Weights of a small image classifier.
Data: trained on photos of arthropod specimens (BIOSCAN-5M), 97500 training examples, 28.4 epochs.
Rows from block 3, named by matrix and row number. Each number is 128 + 32 x the weight over its row's rms, rounded and kept within 0 to 255. All counts start at 0. Numbers have three digits each. After the name is the row's rms in percent of the matrix's.
# fc2: MLP down (model.blocks.3.mlp.fc2.weight, 320x1280), inputs 1080-1151
fc2.10 103:151138135121112108164114110209162088161082085066067090151147130134119112134100155168133131149129082182125175161132140113152146086092110101130158091103110157160149136128146198120181157108139140134117102137121146117109
fc2.11 100:127085141144119099150154173127126182111128149077178122157109090087129122143183115152087107177073112144206109141102102084145123184156147123143126111158112127077117136122120029147120109086112151153096059126110150177087
fc2.12 105:140180153126139100125143112113119119168074083102125131101190165138061110104072183114131160116103138108082176098121081089109152115124143145147152130091114147188101128122155156091183146109118145137133104118134103088121
fc2.13 092:138155139110148095185076077133140123130115119078092163145103127129014084113134125113146164134117113133113133179099125127201133106119127137148121125123104116088145125134090149163107135111171166156125099135122088152078
fc2.14 088:105158068095163149114143131170180115160136150104126145161131109107187100135103130096083164154102107086087125129138167090161135189110088149115131102125063200109107136135176160155119144103134128116140121112157147208127
fc2.15 102:092155104155100146120176092182134126117160127086110080130117126142114095187101064179151177120085155143165111121091144093131104109192095128129132072152112143074075051125124107195168077163106099113132156144141179165097
fc2.16 115:148151086102114095116144123128143143175122098162174144115099144155153067119126103113129053112118133116083123147110181124115148165154179112150152122134167123089151117107150213160219085169080098083132118126152185151164
fc2.17 090:148137171155125158155223150109097126111059092187147154166089185132080148180076198116094109144142060097130147115148176162150136151108141136069128159168126105114126152089150072115069171118106122130167154124112133126138
fc2.18 097:130115101117096099088062061101104074138122141131148142161123081101130142165100131107138108136112124076157054147083120127153144125143093151146127146111115103103140136158154121131090150108115123126057121099161144126114
fc2.19 104:091074111126101095133044135102103152117199145118153113143124088196196116133171108115110085107144140089176048184151086068146083139172127131115130151124140140081151137085139101157142116144133101100095211094170169138125
fc2.20 101:188168114125155176074126080152124108109140166171150106138121091108137075130103100105117168122141163117105059115131096171129168144101131193180174094099130121150148148101133088116141117118117124087135107109171123107112
fc2.21 098:053111130132146112133034118158142149110175176031120114123167060112123132158143137161147088122067140168134176162128097098193131131119134143149094123203134091095107193119114170086126141107100067138142158139131125110134
fc2.22 091:159132157168170107132122092099169107123151179091096109117133144121171110133129087096127164147167110168102143240113142130146160167104113183097135125188153157076129099126136179112075127149145197145120120154120181163138
fc2.23 098:135157152130108124115143154094144143146139164204118168154142117110055135153059155123121198148156143180076104132121165122126136129135131159102101122196135098114121141112136074127140094148153182125131147116087132155168
fc2.24 125:135120120125191112160161107096171112161133063158118167100152139130109080119139078121140099146134162064103157108074121100151147124131108094130223131059133134172082104115160199151191138177114123129123049131127153097135
fc2.25 094:078137113117090141074107157113104138147225162083222101132100116149144157142083103111140124168143154103098082116174184147136119165137127133122153116155143164119113139161071157124125129111116149148143193089164136137132
fc2.26 092:146189139134161134171153152121138134164087138184097101124067182151098097157153165095139163099170125180136165078145109145155156129149090174170139105191113128088185148133158171160113143108170133071099130137085163092166
fc2.27 103:125206116147091119072156105112128145138104150161147129171095179129046129122000170129108155138135138154079117161144090154141156101127108117110133093200149128052161104152118090157114149138192190110098074146120159160167
fc2.28 089:147113092104134140151156131142101137122057071141125132125091117116096183084163176119186101128130083180210096135102061180117127123096137139130088162079107167135102145132183029105111156131132117137120103154131114118110
fc2.29 095:128131111144187145176156139162128128166113070131076116171158165162054157080119144182157190147086126169114111110124130178097088157169112138161207126098110145112099143165140045092166129135128150140171086145147151125140
fc2.30 092:071218099122176097174169124168179130134144168208137118117099097129123112161134103174106214167104111097123167085108077118111152165151140127155169154128089140138124118138143056100139105141105120122129138117113093104090
fc2.31 093:142101123119146147118117069116103104114144141191158096125152080121085086153114133204092118116132143134127125176166132125175117136085127114121134121116114124116127116118099063091149129125122121112134094069067142159107
fc2.32 094:130122174108153159154012111121151105129200173032153081135132070176151143105168083124163138136118126128145130168148151159110147107133134163135125172085144093111093144118091201140094124137127125136137136125109109121164
fc2.33 097:058129085160099103161105155146125111140102155047153122128139160068168119144182120207122123127119118158124127166122125144122147130158136162107137131181088106064147125157182184097159131092163144169190114111145126152073
fc2.34 098:057132126112119139125000081128156185157215138082124142163113087101098124128120095140110180131120093062090149131102132184099110115176131127124157134219121090128130157135093186149120129140157138097102212098126127094138
fc2.35 099:080140163135103133129192182092143127145101165129125159155122188113171113133173162092137172100119080164086178055156172134146151141149141144128105144171129130102115150145139172112103110160116135147113181121158126133108
fc2.36 125:129122090105071108112090162070162150113114165107067058140079080162137116126119117122141128104127128189098132176111115142138135130144103167144083157202113108107149162140133116101112120160104132100104148138160095117149
fc2.37 098:106122130172097158174134157107144190149108116139095074121093117088106176156180144207122124110117128181145157083166115174133125148132132139191116156187163127140152145130110054131084144134097187119170179141133101112102
fc2.38 100:109137148084112105171162134114169130115172125104161174148108210098096148141104101107155132160103137120110129128129160126136126147122098124143195122175093085117127202169118141098137145152186115143109127106137123109156
fc2.39 094:127088086167166083156116137114115127118113161142120131137128135107136092104194088088134059132130080144099097169143119085107112075114133142162105153075134165127143091048134172112183136134101136128151083114129140160084
fc2.40 101:204077094118092097087105134146109094138109175165142140089128083175146118119123120112136062130144143122157049118141109129179136137144145147151130128126083126171116139100101122085138081106131150189105086133140113090180
fc2.41 090:148118106119130126110162144172145146139101095179144110080145095125076082140043143118169155135165088132163158124117117161137194135111141143094120115148123155142101113099124100118107135154140144169149126100110150153108
fc2.42 093:129110144084146168129093138155117129116104082034105126140118196083142171166144185116121108107137127121084146100140133122146047107118138207124063136135091171124115102109141178123108130059163136106122161147112138172148
fc2.43 091:089197126112097133146061144087128162141255085133140138166120141153176160125098095134113209135156099066142111119107127076118103122182121106159127146108141139151164144106065147163118152097097088067105192091153139076123
fc2.44 094:116054150186127123095122086133151114104092146088134136144110106175111120111164095112133077121139162199156070180140122141149151125187127097139106099079150169079121177117128144153112137148147116159108089089169164198125
fc2.45 097:114106154121087099098169138102079163150078144146113126129048115089197169092139134101124074086112095160128145100116117146096116138115133125168093109168136113125151159100160150102114133153090138151155150108090197128138
fc2.46 092:061156125126173152111126167129077147120109122112118118143150136126177097129096216086141131148145065064094085082153122128101119109155126142112152136148086117126139146106097146100117146156100163098170171154105120074087
fc2.47 096:117117127130131085149083073116127138140121107140090105121164111148068136111078166115131111135092116100136110072159140125135139153118169129133186154175138110185111133164101104115158130116130119134106146105158094097082
fc2.48 099:131117116172147163086103155064084127095068153059090112118111145121088139128133163133114130102106137116104199114109085144166144091137155187087058134186129023115150159116104175101078133129102112106137130157162144096132
fc2.49 103:111188127121069118128183107181124159117136130123148096127133157096041122098066148109146156120107152195179179137126170138159123113110092145126160168130095172128157138141117089171125150113138140073108127116137093116110
fc2.50 102:124025153138129121112154155116133195108072080045142132145134119135136099137167198094146055132089146179186114139130167180124128118122137105153109123132133134064105090128112059175178137126131087086153101119137176179166
fc2.51 121:152160131105217122138176095152141125139143109167133152104177135111108145112116123131115181102112077092139129115138107111115123137126124107123158088071109167188077133148148090124189091090126166126123118122128124105153
fc2.52 105:054079159147087156103129184083142115147112084122088128172104089120156129155135108107152133098120153092129161091122129147122137129171117100116107134129139170111142135099134127110099072106145124117118126117095143106155
fc2.53 095:107125104202123134124084190164097126183085093089144157119089114158150128122097182127130129099099146130077155079104118125131158150152114137096117140198137084098119142149169193165144144146124138151112143068056122129135
fc2.54 098:134050129160130102156153094134120152112156100107098119167134056125151079145151121153059162141105101088148093199140134094169135174087114088111176126117139152149154078147116110141187125148134120145164118165158119188159
fc2.55 096:167150112159144107151112129126142148137162155110090168150119140108077124098127155069137165176100133109146134201132155113107136147103173174170165092117116150073101120118129136106125134152081115076123058129193118131119
fc2.56 101:122083153108162104184091120138144082140102064090104169134124171142149125151165115108122061119099125089152161105163147052148150147178142124140180138036146116141128053140121195157161114149130096185119115130162149153165
fc2.57 091:144149057135147096162083098147158093123163160071146150137132169156117110180139025126065124127178142119057174144088119150135133157094134111137134106107125199171166056135113255125188127123097109186128111145184150083145
fc2.58 097:070096126128045167095104110121129147141084066048142103122055135114157159118096176140106127095096158109138120124149104096063141174172133143159112105177103132091107117163128192149126110180119147090134132065151113127131
fc2.59 098:136189115176107123123131187120082164084108116125146133109175182139121155115105105105115175123178127092116141163144123161152120141128156150115149093125088146128113169088127114080080156103131138130107111123113107095137
fc2.60 097:187090134140138158126104166145105157144094177105110150123108107126167115103197076099152154165182096189184096174112077154102125191123102110152134093102151143155104100134093103184101101169139136083140056121126096147116
fc2.61 107:068126126118151118155142094137148110089161093137113141102175130115124108110072126165150157122135145091177119136136145105120126108170091109136127118057139150127157116108130138112147112158139130139145160119134097123076
fc2.62 100:147119130124100110131165126124150118102117041098095128140099162138105141139104162173125139129114092097155181130089155116110100152109126116110123165069147129115113148111149173155168156114144163132127092143144167129126
fc2.63 105:145078162117163174093078121154176096115136127171108139159135081146184164174173093170185041095152112142134117142110143154130150123099162109159114113113136098197144183147152157157078151086143143122109167185155136064128
fc2.64 102:142130119121144144155070134128109127127109116077123105125115103095097163132099114114155162147107137128085178171094138149146126152120143153115151138127137119136156116127111187127122115133141143148185042144090149066138
fc2.65 095:079066140114061133114068140163126145125109164070176132115138085138078147165125075150121121180116075163168134165071122147177162128152150149118113129202185122108116133139132197150103124167163136130129090160074116106150
fc2.66 102:144196172127097085111140134154120139130123134127146139100110143125077126125104157102143190095145128135022146105115133080105127154161110115120158130171101112149102089122141191143149151109117105097098127071165106142094
fc2.67 105:139146100129136157121157142120116138112098109184103096145152158122067156146048126141130181133125112137138146116141100127133112120133149146108103119132166126222123188117153053126076120100157133135092074162107099056103
fc2.68 110:148121113168168144129109091151136096140138126114134139160171069118137099129105110125177107127115120080085076107143073114108117112144109154092194094099119190105117083121128147130168100113115113132145116119148123183112
fc2.69 119:183120124121111128083101125096103093133061188149146116143152147087181116124155091137089108177137144178114132108145188135136131110175145145119124099135159087117130147151159161055056147201094136160168063124175177110157
fc2.70 096:108155150096131118150131133151130129118112157182120122117137089151135129127113190137149145168104209055127077052150130096122132081110160176121117166135160130108060126156199071135140144155120135076113220139139110115116
fc2.71 102:155083122129102148113126084119126126084102221159102134127136114151191162133179050124140000138122130159146085102082139121144103103141141112094086114109123110147138153164125127116114126148136129139111149110156132104155
fc2.72 094:081117123094160104143112147095104193130115089178108165153126113136183127134073220111121138099179116082167104101108098138151122140145175137120147150129128062096093181111108064193123138117105111118143160088151117147188
fc2.73 106:101128137100116105152161122149117144102094000112149117115142214090138142132113156104184145122152097208128133052171098096086070158132166147109133111089123174180139076102157142167166132067120150135142118166103150163149
fc2.74 103:170125154105201135149186116106144103106148127090117109083172106170128143142161164110147109160160135092083119142130152085143139117127130055155099120067101148115151046099134119166191114172134098131143119110121121172116
fc2.75 086:078122121133107149137166148153098094100084054074122150147134228102149146132115126165133172155072085167104178139126111127100084117143120129064107101151128117133138142093135187147085101199107152168137110150131092123157
fc2.76 098:144073098123143117101139080134127143147101119054134132108119139125125086089181086118132000095161122167157089153124174134152130093142132132130147121047082116124178110122124135149132133144124121157151126134143149145101
fc2.77 098:091061125114045108092137159148147145122049153117132123106086111096101132174196131155156071135093075166165069158158115157124139122157128134142098159135116134000125176101103064134136127151132122162082099148079154170155
fc2.78 096:119049113099091151119126119114179128148144167134121126143189135136184183133163134117116124125121153177209145119130150175128126162134178151147095112111129095134165163177127063099084138131099114107133154178134100126126
fc2.79 098:110111141101115171131115174130134130091133122091092045148142079134121137145122116140104159174141120118128105075081135206107105108131118164068078098137153177145160175121133063137106105121116175111123100104109102073133
fc2.80 112:123069119151151095126114099161096135124150171181109107167199083149151148107222081128106029124169115159216049115123125177097111102126094094147122116078106111174124160115158113144123092112112112127097129134112107107090
fc2.81 116:061114153128125079139126138154111114147115144109096134107088126105125116119185146124155125126097102170136145118155139113101153155168123155159095103221124142006142084111147138129144116095114134153120171116128151202133
fc2.82 090:154159125133126114162076061120148121074216078110116176089177105130096122133125034140143183139159138142107113198154152101082114114124170165134143103132080134134147148146113165156167110118120138080117106150088074152135
fc2.83 096:108137092122071132145121153018112147146102121071117127101077165136159146132121124071161106164123083118129110073154106148148124140148166152113091117137132101118124186117101128101093135147176125135130150153153137091136
fc2.84 094:044117124124153110107239136140116124075140151135155102170164183154196167120159159111126153066173144104167062130121129118101128115131103168112150080144165118063118169143104146121154135141129114152173165096129129181086
fc2.85 094:127096167149103089179126172090120093102041165167142162182110153149148108159147156084130077084100113128133121083121150133115132162129096085153110099154127139094143146135125094164133112147123142133072148119157145153159
fc2.86 094:089143117145121118126186083104150138150093129046177110130082183140091127142148146157122159146126117220125176131143139107125147108144150111110117066160126109081167093136068161188136172132129150090148089108126123208103
fc2.87 097:145118099136150146113026094108128083130134134154153139184127106115122094124130117135152109161128156113103144084130169139091177102089113142151144136168185141079147087064123164143140152156125127131118114145173126151121
fc2.88 102:117083098172140106138084135158162148095103129035127119144186081160091107144113142102118047113148145082106117170103110166140140094168137121115133111104121137127147129168060150127138159113142145108100103091092063106108
fc2.89 101:061136091139202165137152089185141090114147087149114155099164145134124132115143164150126115087128114099125128073079123117132117149101177101098125106069114122103116071126144056157192116135129099112157200097142180143172
fc2.90 095:133162128128124100115073121147110173115255128106138088133123121122094146133075026139137221145117101045101172127135134115143148147108162160117127142119173108123159173104136219109151162137148148171115175162085102094118
fc2.91 106:156139142130179114166120128164155042129119084143128107076125121095123095116091117187141123174129129120181102127096118065145142169157161061151149123010125114184137122153130144141139175165119106149145189136076116095147
fc2.92 098:114120158137131147168110133094121112153097093158129142150135112090128117092122140144140107117108133114083158061128184139123117117131169149174111126171130151046101135168107141103149127160111098135098153146169146161116
fc2.93 099:157181182108114160133146162091114139122143104226161115145127159158141113152096126137134190092156096163144135099173114154159108126143134146119110141113174118190095125130131070116099153116116164146141142140125163090152
fc2.94 099:118107146107131126152159120131169125133112069071100146135149181125135124095090147103132220076128126082146115065132097079194159147088113161086143150119050121181139118124159101135090133177097127153103114157121083119101
fc2.95 098:107108146135107115133184149111143164134085109179137088142085205092073141089023153101074153095110095120082135079116138099121136084158151155136140152125115138101106131153090121146166198132110117075115140118179139147133
fc2.96 107:128094153107114119098166149105104148135095173194113153093102079151195169144179076099131096120162149176149063146174152113118173091133123129103110112102101131078162115146092083142097149145132124120157146109114133206173
fc2.97 096:140191153097150128143137089175138133156147117149155144127128131138099133156104136161095205124111103091074142163114081095105117111105100111086116128098090153171124115133109168158136131135138184120108124113091123143127
fc2.98 097:157181163139086124102136160123132164159125181157135119102112142110152154132093076121127154126154154188057154108134103165112115085139081144117106156172097159145093146135133143147146089142092098107127173109113159133092
fc2.99 089:183150138117176124116169164122122071134151170111157077133158117119131147109058201165116133115107062097161108094144153161164145066097094112135150121067111111128107167159155077094140165160100131162176100165181072113117
fc2.100 090:151090139124107129147195053158141191081145116169130110131155165175158130133116135139120145111119154232190157088117119131097124107097147095142113089128118074150140121148133045151118133155131120164196067141152173096154
fc2.101 099:131135129154157142107153147132107153097132128114135148118131209101163131122153070085112185146173119178098080117143114135156141143111099162124081136076123148163161136134144166111146137131110124132101129101096119132160
fc2.102 088:151060172161139122113167133106132091106103147148103111120127069160095164074177139136102107143121125140152079152135150124099101135144078103131101150128120102087141098119157121149111120146122104144144087189150116178089
fc2.103 097:143162174101137129116080116104111086118163146108112091112103188082139211125117025095201165082153136105078137163101146161100151142192086120107137155118140093143088104117081187158153142137143133111165097177158164132118
fc2.104 104:136083089147145150139234066166181149100100084089105095086146181139117086146072177164164152127132136155143117123119115142168128119145139113137139163136118136111138106174107094153148158135158078151145117084098140172098
fc2.105 101:214139102126156136080151135063122108144053156153150131197126118116083070139115110098150123153100142143087103115153154122102112094149088121099202161136152133143148123107155088133164094143164160148151042130128120110176
fc2.106 097:112184098128164098159115108118142098126178116157126114098183156139103137138125093117130214121100105059135151133117100112124109123154146155160141065050133119089107136106115179091163133101134106154106172156125127105118
fc2.107 096:096087078175139147124139154104162090147151143023121174158100173126174158125157093124131116173081113157117088182135148136127128088116147121106115112094159091106098118124130214134093096155132137150153153150109099222158
fc2.108 102:089107139065159128182196146189117113102101135176125173105119134108156136125174170145124120103143120155169171064149133139108142091097153177171123141133082126086142102140137120083153132149089148138124198160151135169108
fc2.109 111:174228146093115121135182184131113161158062060144107097109080203152071130129087128119111211133115087140110176114108152104153115090135154168149098172163126160170129177126086137132180159126157149110083119106127147126110
fc2.110 102:105100108109192138196152042175141088137119118154112094182186080117093137089161168145140121077183114131152108101153097131081118155118111141133179096132127125193110111149152092140135135130077149154112108174104160079103
fc2.111 092:098101153162136138095097119146142129151130036074125131142135158130124083108052191144126134142081119008101089113097094142132097098142134175109135120109123138120130115139132158146127170169064134078128132137121192121165
fc2.112 107:151154155127098139107152229105099162200099146158141173126106189122027139146068158113160147118119107130127179113127111124110142104136097123139073135208108130134165169116117055118070116132129117090097105108156103064099
fc2.113 092:115173151084110176103119121155151197160210188185087125109061087138112135137149121137167162165139107118142127091147101130155139131146124178112195161117150108096140153106093100110095129150157133129105170150141139170120
fc2.114 095:134117136141167115159141105101138098132110156144150156144095117130114137157163076180141122145101135187150113166148124168113097122105172128119095114107133103069131153148135084126129092138141090151139101147141094205132
fc2.115 103:059163142122110155147088159119125155094144068090086136118094152130067142155080155134141185145128151158089213141178135088105081128133103139149116112200137146159112129107108165164142148139146141139138106142144120119110
fc2.116 095:123039116087101145111207157132155166131000142129117113091079160144132126097119160096121016124109177202174134118101163180093143129115127108136060123139079145118123168143135119160126110083124129103108068165149133121115
fc2.117 090:156141124081190117133093123130064095105184128116140113101156063158149094122164084100111151106129111109133104127152113097132083121115092127157153175048122089064105085142128124143140182133079160155090103132100133123113
fc2.118 106:111058145152121122128122148140143108084101028081109089125144105149134103103127174101138064121094123109124167120154090066110146105120124117112120076050150114149121099157134192096164192103095135163156080198135106134096
fc2.119 093:117141149131168161134066171122177108116188187215108144111132063149115131118128130090103115148101087137129084086072112098099152091118108106130153166170135130130110135132120011091165148100148127147177142175146119114103
fc2.120 105:136180123131164097161235094110149072131118096218124164140142185125107120180108142121137172121129110148124110102149119131105111160127125162110121117124117133143122125136149082157153118137108134141097127140121152090145
fc2.159 102:070076143125104104162121109134135129127133102080124152115094052127059089098124195124127120139126136171148117130153138123117174153147117146093115169186150145011138119149104094117163121141168133098127108150125140188107
fc2.160 097:151122126116218091147149134159109127140158133099123101073161102109075101141175125149157144145158121156144104114106173149118124099145141079138140134059161118181139102080137155133152107086102125152134124167126131137118
fc2.161 101:181161160163220113155117120165114162113127097153147112117202120167056116097104151144132150131112120125086123162167142108093149138128137091136175156154135107095146117123136088089143115138125090132137085163168178141098
fc2.162 093:065171120157139168142062091102135132142186050206114132138139125169116074083108132139092164084119177084152175098124114167156115091163120163105096157147103107120152128117075114160141145114122100106133204126092142028050
fc2.163 095:158167153173147089187149137179163175140168102122184122113090088117089163152058121141051125087143134146174094127137154061126129127159110106130154169091134147157140100114122095150204107125119121102129151151073134116164
fc2.164 100:100156169099093162103138105173110090118151101120162169155126168094071176112062121128132173115114075108048205123131126143126146114117149137143142108237084126107121119157131131153148130159142107130089066173121130145112
fc2.165 096:174134135114182122112150153149117103165181110080167112110143140113166141118134115054114162173128145104158111172111114118127132150134100137152151123050148105202115100175130150082134140114155159150128094092137139129119
fc2.166 092:138145153147193122126055140089128143145255140130142118077100147077211121162206054118133134159102117114137129202133133131118120166126098107123131146064166123178102136136135139125103164137151103156142162104111116088112
fc2.167 099:135086166102081122094185061139104136100080121107115126135111178141173135097092146128122152161078149118140078179088156133114159147150155127121073073192131125052125120073101121139149117127085131126115157117111122176166
fc2.168 115:136123119137160119161128119151147086134080087159129137108151163129180129114167193145168121114141156134077096078138096097071120166097137173106140117096081116158103101148133123156126140105150121141181150122135122152123
fc2.169 096:144072122156144158136110135145163118101083087127151155095153083139119120102088176099117037138118133118197091137150138129103143164133118128085162101069151129162099097144091088152137131143106108198123110134137127129092
fc2.170 095:106121150158173130120198143115126128126124187105106095073094095133147140108097135075054111162125103043181064144170106139129166152099112099154063115168083139100121135174133096117097112133129160179101129129085096207130
fc2.171 125:147134111143058156106175159069090177164102118156168069126048149127120152115166053139161120123148162146126138123136136129148137109131132146116084172125104120115137163098115131115063150112108132096092102143167155067161
fc2.172 094:108150179146140138107163172094121103112125137107120126128114191127173207146130115125109087138111143129112156102115190112141152145127111075111088127120118120141117141100153159122077126112127173113108192136103117107129
fc2.173 112:176089091145137129064097123107132094155084182094153120155099108131135147151136166135148092149114144151096109106136175164155124146151146136077085133203127084104136130147119192120071083155114132205135094148116107100142
fc2.174 107:138131135132169113137145131144091171121139180101143148126176150096207140108199114095099144110157118152154094145098085131144125154110131106131126103058118141138132126133146141154124178147103128159139134174145093157098
fc2.175 096:160018132131180078154160079163109140156096082109104118171137137135079143132142166161147028124092138160160129107140122090139134150141143099119100115060125114099180116108095140140180129156055124142170046102103119146094
fc2.176 104:091102140127195115130140086172104100098182182158115135126145070099133101058204050183125084132156116157200011110129107126107152132131142108116142176090119145161135097127129152149173128100118149167103150096082116149132
fc2.177 114:142143141145120146113148128141168069121186124155111138151138126078090101143106084129160109080130122171148127150160160126154133163152141067169177126091140161168123094097126158173202145161123103143179118108149173108169
fc2.178 090:124113121134168143170172067164140091156064081135112161140127141134162110163151189125096110092153146127166083106143164132082139110114132108096140150123144141081104149128130186133139164182085134121122139135128081181112
fc2.179 097:099171141111144156150182101110120119109191106112095147150159139115138135102079111164129217110113166095144169130142143105120130110107095151122126106121140143154123128127109117127209092139125102122132177149123067052111
fc2.180 096:132131142181126193107108124126119157154132159029120126136110145147098136103085123119147213157143116132149105242137097131156112134106161137131122122111096067135154156167068175094145135119138144102106085122145152159137
fc2.181 093:104068158170098114122131123111121135163165156080149115104083184115150182159165059141125120166114122171166167126095180140138141117117154113140101100112052162102067189150101121169108099162135128153124111139124104137133
fc2.182 097:108093167080109106092166120069112148167103179118144125151137111120105084082123184131075083138137174125113079129117165136175128131132083138117165139114125116049089139139174060115080120120173121113100123168140125194086
fc2.183 111:178139094130077159094162121063118143164085158161162128127102170167109080095051151117136120112111106166072097077116204141159138113145117125118105134189141108099126172100112186111078101132175130141087080116148158097103
fc2.184 093:044144127154142116130101115132125167151208113136150140154167056104121110141138145101098150092132122063144166132151098162123165138129121141132166137150136090156182107175116090117153142135126130101116167088116094028118
fc2.185 099:176158132133102159118117157141142123109093106177153111134137161091000169111031151133106202147136094139082165153141139124139137116127159125088149135213131130087136116117140110122116122111132135118107041138158162110149
fc2.186 094:188136179162130150065133170127095177190119184149138145081116141138196141102202089095133134176133159175130139150160166131100141147164107127071100152151166114161040176126089140122090089113169150141138146068149160192111
fc2.187 123:069106117107160119151133066237166120089173122112116110098197121138139081130147107153182141078063083177195127143104163133092134157128127117129120131167112141117084104140140101145147117144121094127131179137117107197101
fc2.188 096:135152086131141172137145114118079113149156218186139151160150097107189137098197097147112126153154093140164118086123133115121149139111115134124093149140116101137124130112101069135113145144111123142147174121177138052148
fc2.189 098:105116172152064146153105111154119096102153090086154121109147042161044094116124173101141084129092129107100138157122167104124103110117120121123163152194145152143139107089062065181157117131137151119180094098144099142127
fc2.190 090:118121133111115102123174102114163146153132159141111110149135091128161123132090149124112115133109127095128072179150138158131166127147146149131141166095139123142117109186127041153098120139097106110128108088095151135139
fc2.191 105:141078113157136100103108105087105141108102149144106108155165094162125136149145113150166098129132113185155108134153116157130102111107112113083116105143149136107130088126122136122100154116125127113169162086165141152159
fc2.192 098:106125165119139169126117173158122146131174153152110136112111156125247110106169071078138086115142104097130114107139118100090092133155099107126157144087181093162176169139105159094168092179116140123093140125094127115185
fc2.193 101:127143124115085159100070119122123206132121175160149151137107080117068147120113092129113175169128109109129069172145113128119122117114084126178132129195134103079144184147119106102100143136175163099128145153158160144111
fc2.194 104:163139098140105143107141147105108119144157145111112123138079154094167125141137081118091109108115129145070146173148206144109151162132162132113065120162145101071123157128099208105118110124147111113149169135120122175121
fc2.195 112:117136108160091128106062184135135120131084131115147142116108086130038145117107134131130181161144148090086186138136101152167126094103142139119121177202149113151150169167085131086107144159135132100117108118132106101138
fc2.196 095:184104103126149168140189160123119116090120107085139145085116192128106091132159137217089054073117163133127095142164138116119148104109145120139110095124134120143132101157095158142173139101125116146132040090119142137069
fc2.197 091:157072126107123143126190132187121172133097119092157107166158172164153150108073102139097122146115129165133125129076103077144188156137114142112157133107140152187089150126134206145120129105146131188145106085141113159102
fc2.198 093:148213129160137145145188123096108176115106125230075151129053183129138150129144105137088116071138102165136154071140141168169175142175136144137134152148129123194090185115173052101089126129130156069074089116122128094119
fc2.199 127:155091116153049151080179142129120112176103165121133125142115170090132155148088082142115096127125128200146122137075183114130133135175138126122110095143143092134145178143121130122094115152131110109107131110115160069172
fc2.200 101:179147130136177104108236157165141131158102160215078125094158158127113108141138198147161115117132149151107123062103148133128099108151124139088103129111123108110134079096128092143168136129105176157179110127140128151097
fc2.201 092:121158133085115121098039127134093122092130121177136122175148161115172115130118101130137147126129135131081177055102131169139123126132144100102121131034109095135113134114167113191097110118170139127117149135117097040167
fc2.202 097:104031112149183098127117099154125114154050107135107175161162067125169103153117157113114095129171130116138122092122097073111121113103159139125152077079150131113145119126128149114170177084159124128131098161154112139135
fc2.203 090:159061171069142109146110098106107138085071128077127161165113162139200105128183114147097055129109167103141089096113172110086156117098116130149102137063176091145113125168204201169108119122141138153089158089141147154103
fc2.204 123:126136133122192132133049135140130122066110093154154139137124129148138142124078120159139097126112114081136157102120117122141161107167150132122137149062109055208134151113136150110101141147111135135150133137126112014170
fc2.205 095:108112116107130144160039138099149141124228160103163101117167115140098174083064064154116156111137098132178104188095123065157156119128146163116105111123113130167140124152154130108129151156127106113120114137133110081118
fc2.206 098:129128081104155137112203150104124063104048105205129136103091194156138169163127189087126125090115139167181113032121116125125136118159097114105139155114135133172161129115188028107126077131113132141132128114135144095132
fc2.207 090:181149098147124168129148113160155117101184130110150115127158141130131130126132064130166131164213141124131161179112168149114091122133146132134159093079174129141147128125151098111148080100107129152168048110137115076103
fc2.208 091:117143136135139121155125104091125112113230159150158136100159086169195134085172003103119137159112127148122083148119143111132104111085110103158181096072045103121140106123127169144175105149133086126065147128141159150121
fc2.209 115:129125128139170103109135111172171084100138101126076142129162153136087191145120059162167121089123095132122129083151125086130093136126137105122195156076148146205149099134173112108152142121081161155133091121132088084097
fc2.210 089:134101128160150081087128091134131098089103146201115151105113113097072136073101152144150065140133150187178143084132109051096129164124129071112183120124095138131145120140113103128144131116145080142144131107087155098093
fc2.211 095:155038155141101159126117130093139109144106111095128130121093114139101130174164143116106061133097158255098166099128136122122134152163148137099122141161139103110121123097152120104140144098116074137127065115113132168151
fc2.212 099:115139106174142127132045107106158094112118090103147148144199027138145142147157117165098072136106088066112130149174126104127085146111057072124143152064151129164136058135171203216131143152131122180105146113130121055154
fc2.213 127:184134122115133180114101176144148167122103120161145126117146087101142100131135092117090147098156114045135123136140115106167124148086135123124134156054144107204129158139126105098107188097082139115147094124129131063102
fc2.214 101:152097094100091127140146096113133153114189141232139110184138165118207164110175078141102123149152161156225100132124114128173098130122109125141096139056126155183122134092160110135162147115088148108126121167091153097158
fc2.215 090:171212101139137115155117162110130163116162110107149191119143224164094108065082130110133121171142114072074169057165181157183136155190157127175067136133127134116166113103178178112139122162069110093164175145154175119105
fc2.216 107:128135087123063159123071175096116168140140122079146102082068127150165163131109134099156176113118151132120219133110121137123129134178135160131097129208170124097169139118098188092099143135134129126157209096129155140120
fc2.217 118:153104135107097149117088188119130127120135209122111142127154112128187176131150105160129178141145128135165109152125128155168161107157138191130078106239153140094099149133126137093056125112158144123103156109126133092137
fc2.218 090:157132163094145102181161111099147167154108135187137152190076109115069172092165083115132086121161086153176090113116156127132166095120127141138135129078129130179120142139123067094104095112089145147107067133183151062122
fc2.219 093:151122125160111128141191171068150161150154138187135156157119128094120174094154076141136167112092132140124098184087104176144061152089134112173128123182118139141097158110144132080130174138166108075145139168122129125120
fc2.220 095:118118148132165119143173120184124119127101080149133099106125171158132136124128150162141074101110135165134131113122124094134131139100180104115177155071135157151154128116143127158184094091097136150201083142108123129085
fc2.221 099:086085156141161153183187192182149101080114075122105092081170116151181137142178134166170085121156139126117112094119080167163090132119146112104107147058138133181118113170152161132138151118140110132180150111140144133103
fc2.222 096:101132117117135135103148122105138067109090095161144112134125148131129115148135173140144136117055142133162139049106113094111127140136128121153127134096128157140074078156120072141175119145162151120132152111118112106098
fc2.223 095:147122110138117164107099173152120157135136131092150112109115144116152118165100158132083207143118080095099131154111150147110128100091152189111093135163126089132151140122096168104092106116160115126082157156117161150107
fc2.224 100:173126136105153125101166084134095104128108157158154123146166120132098116178128173150137123078167129128110115119106105127075129119118151122141176143131128114122100099126090122128141148154113110140153096111150129106103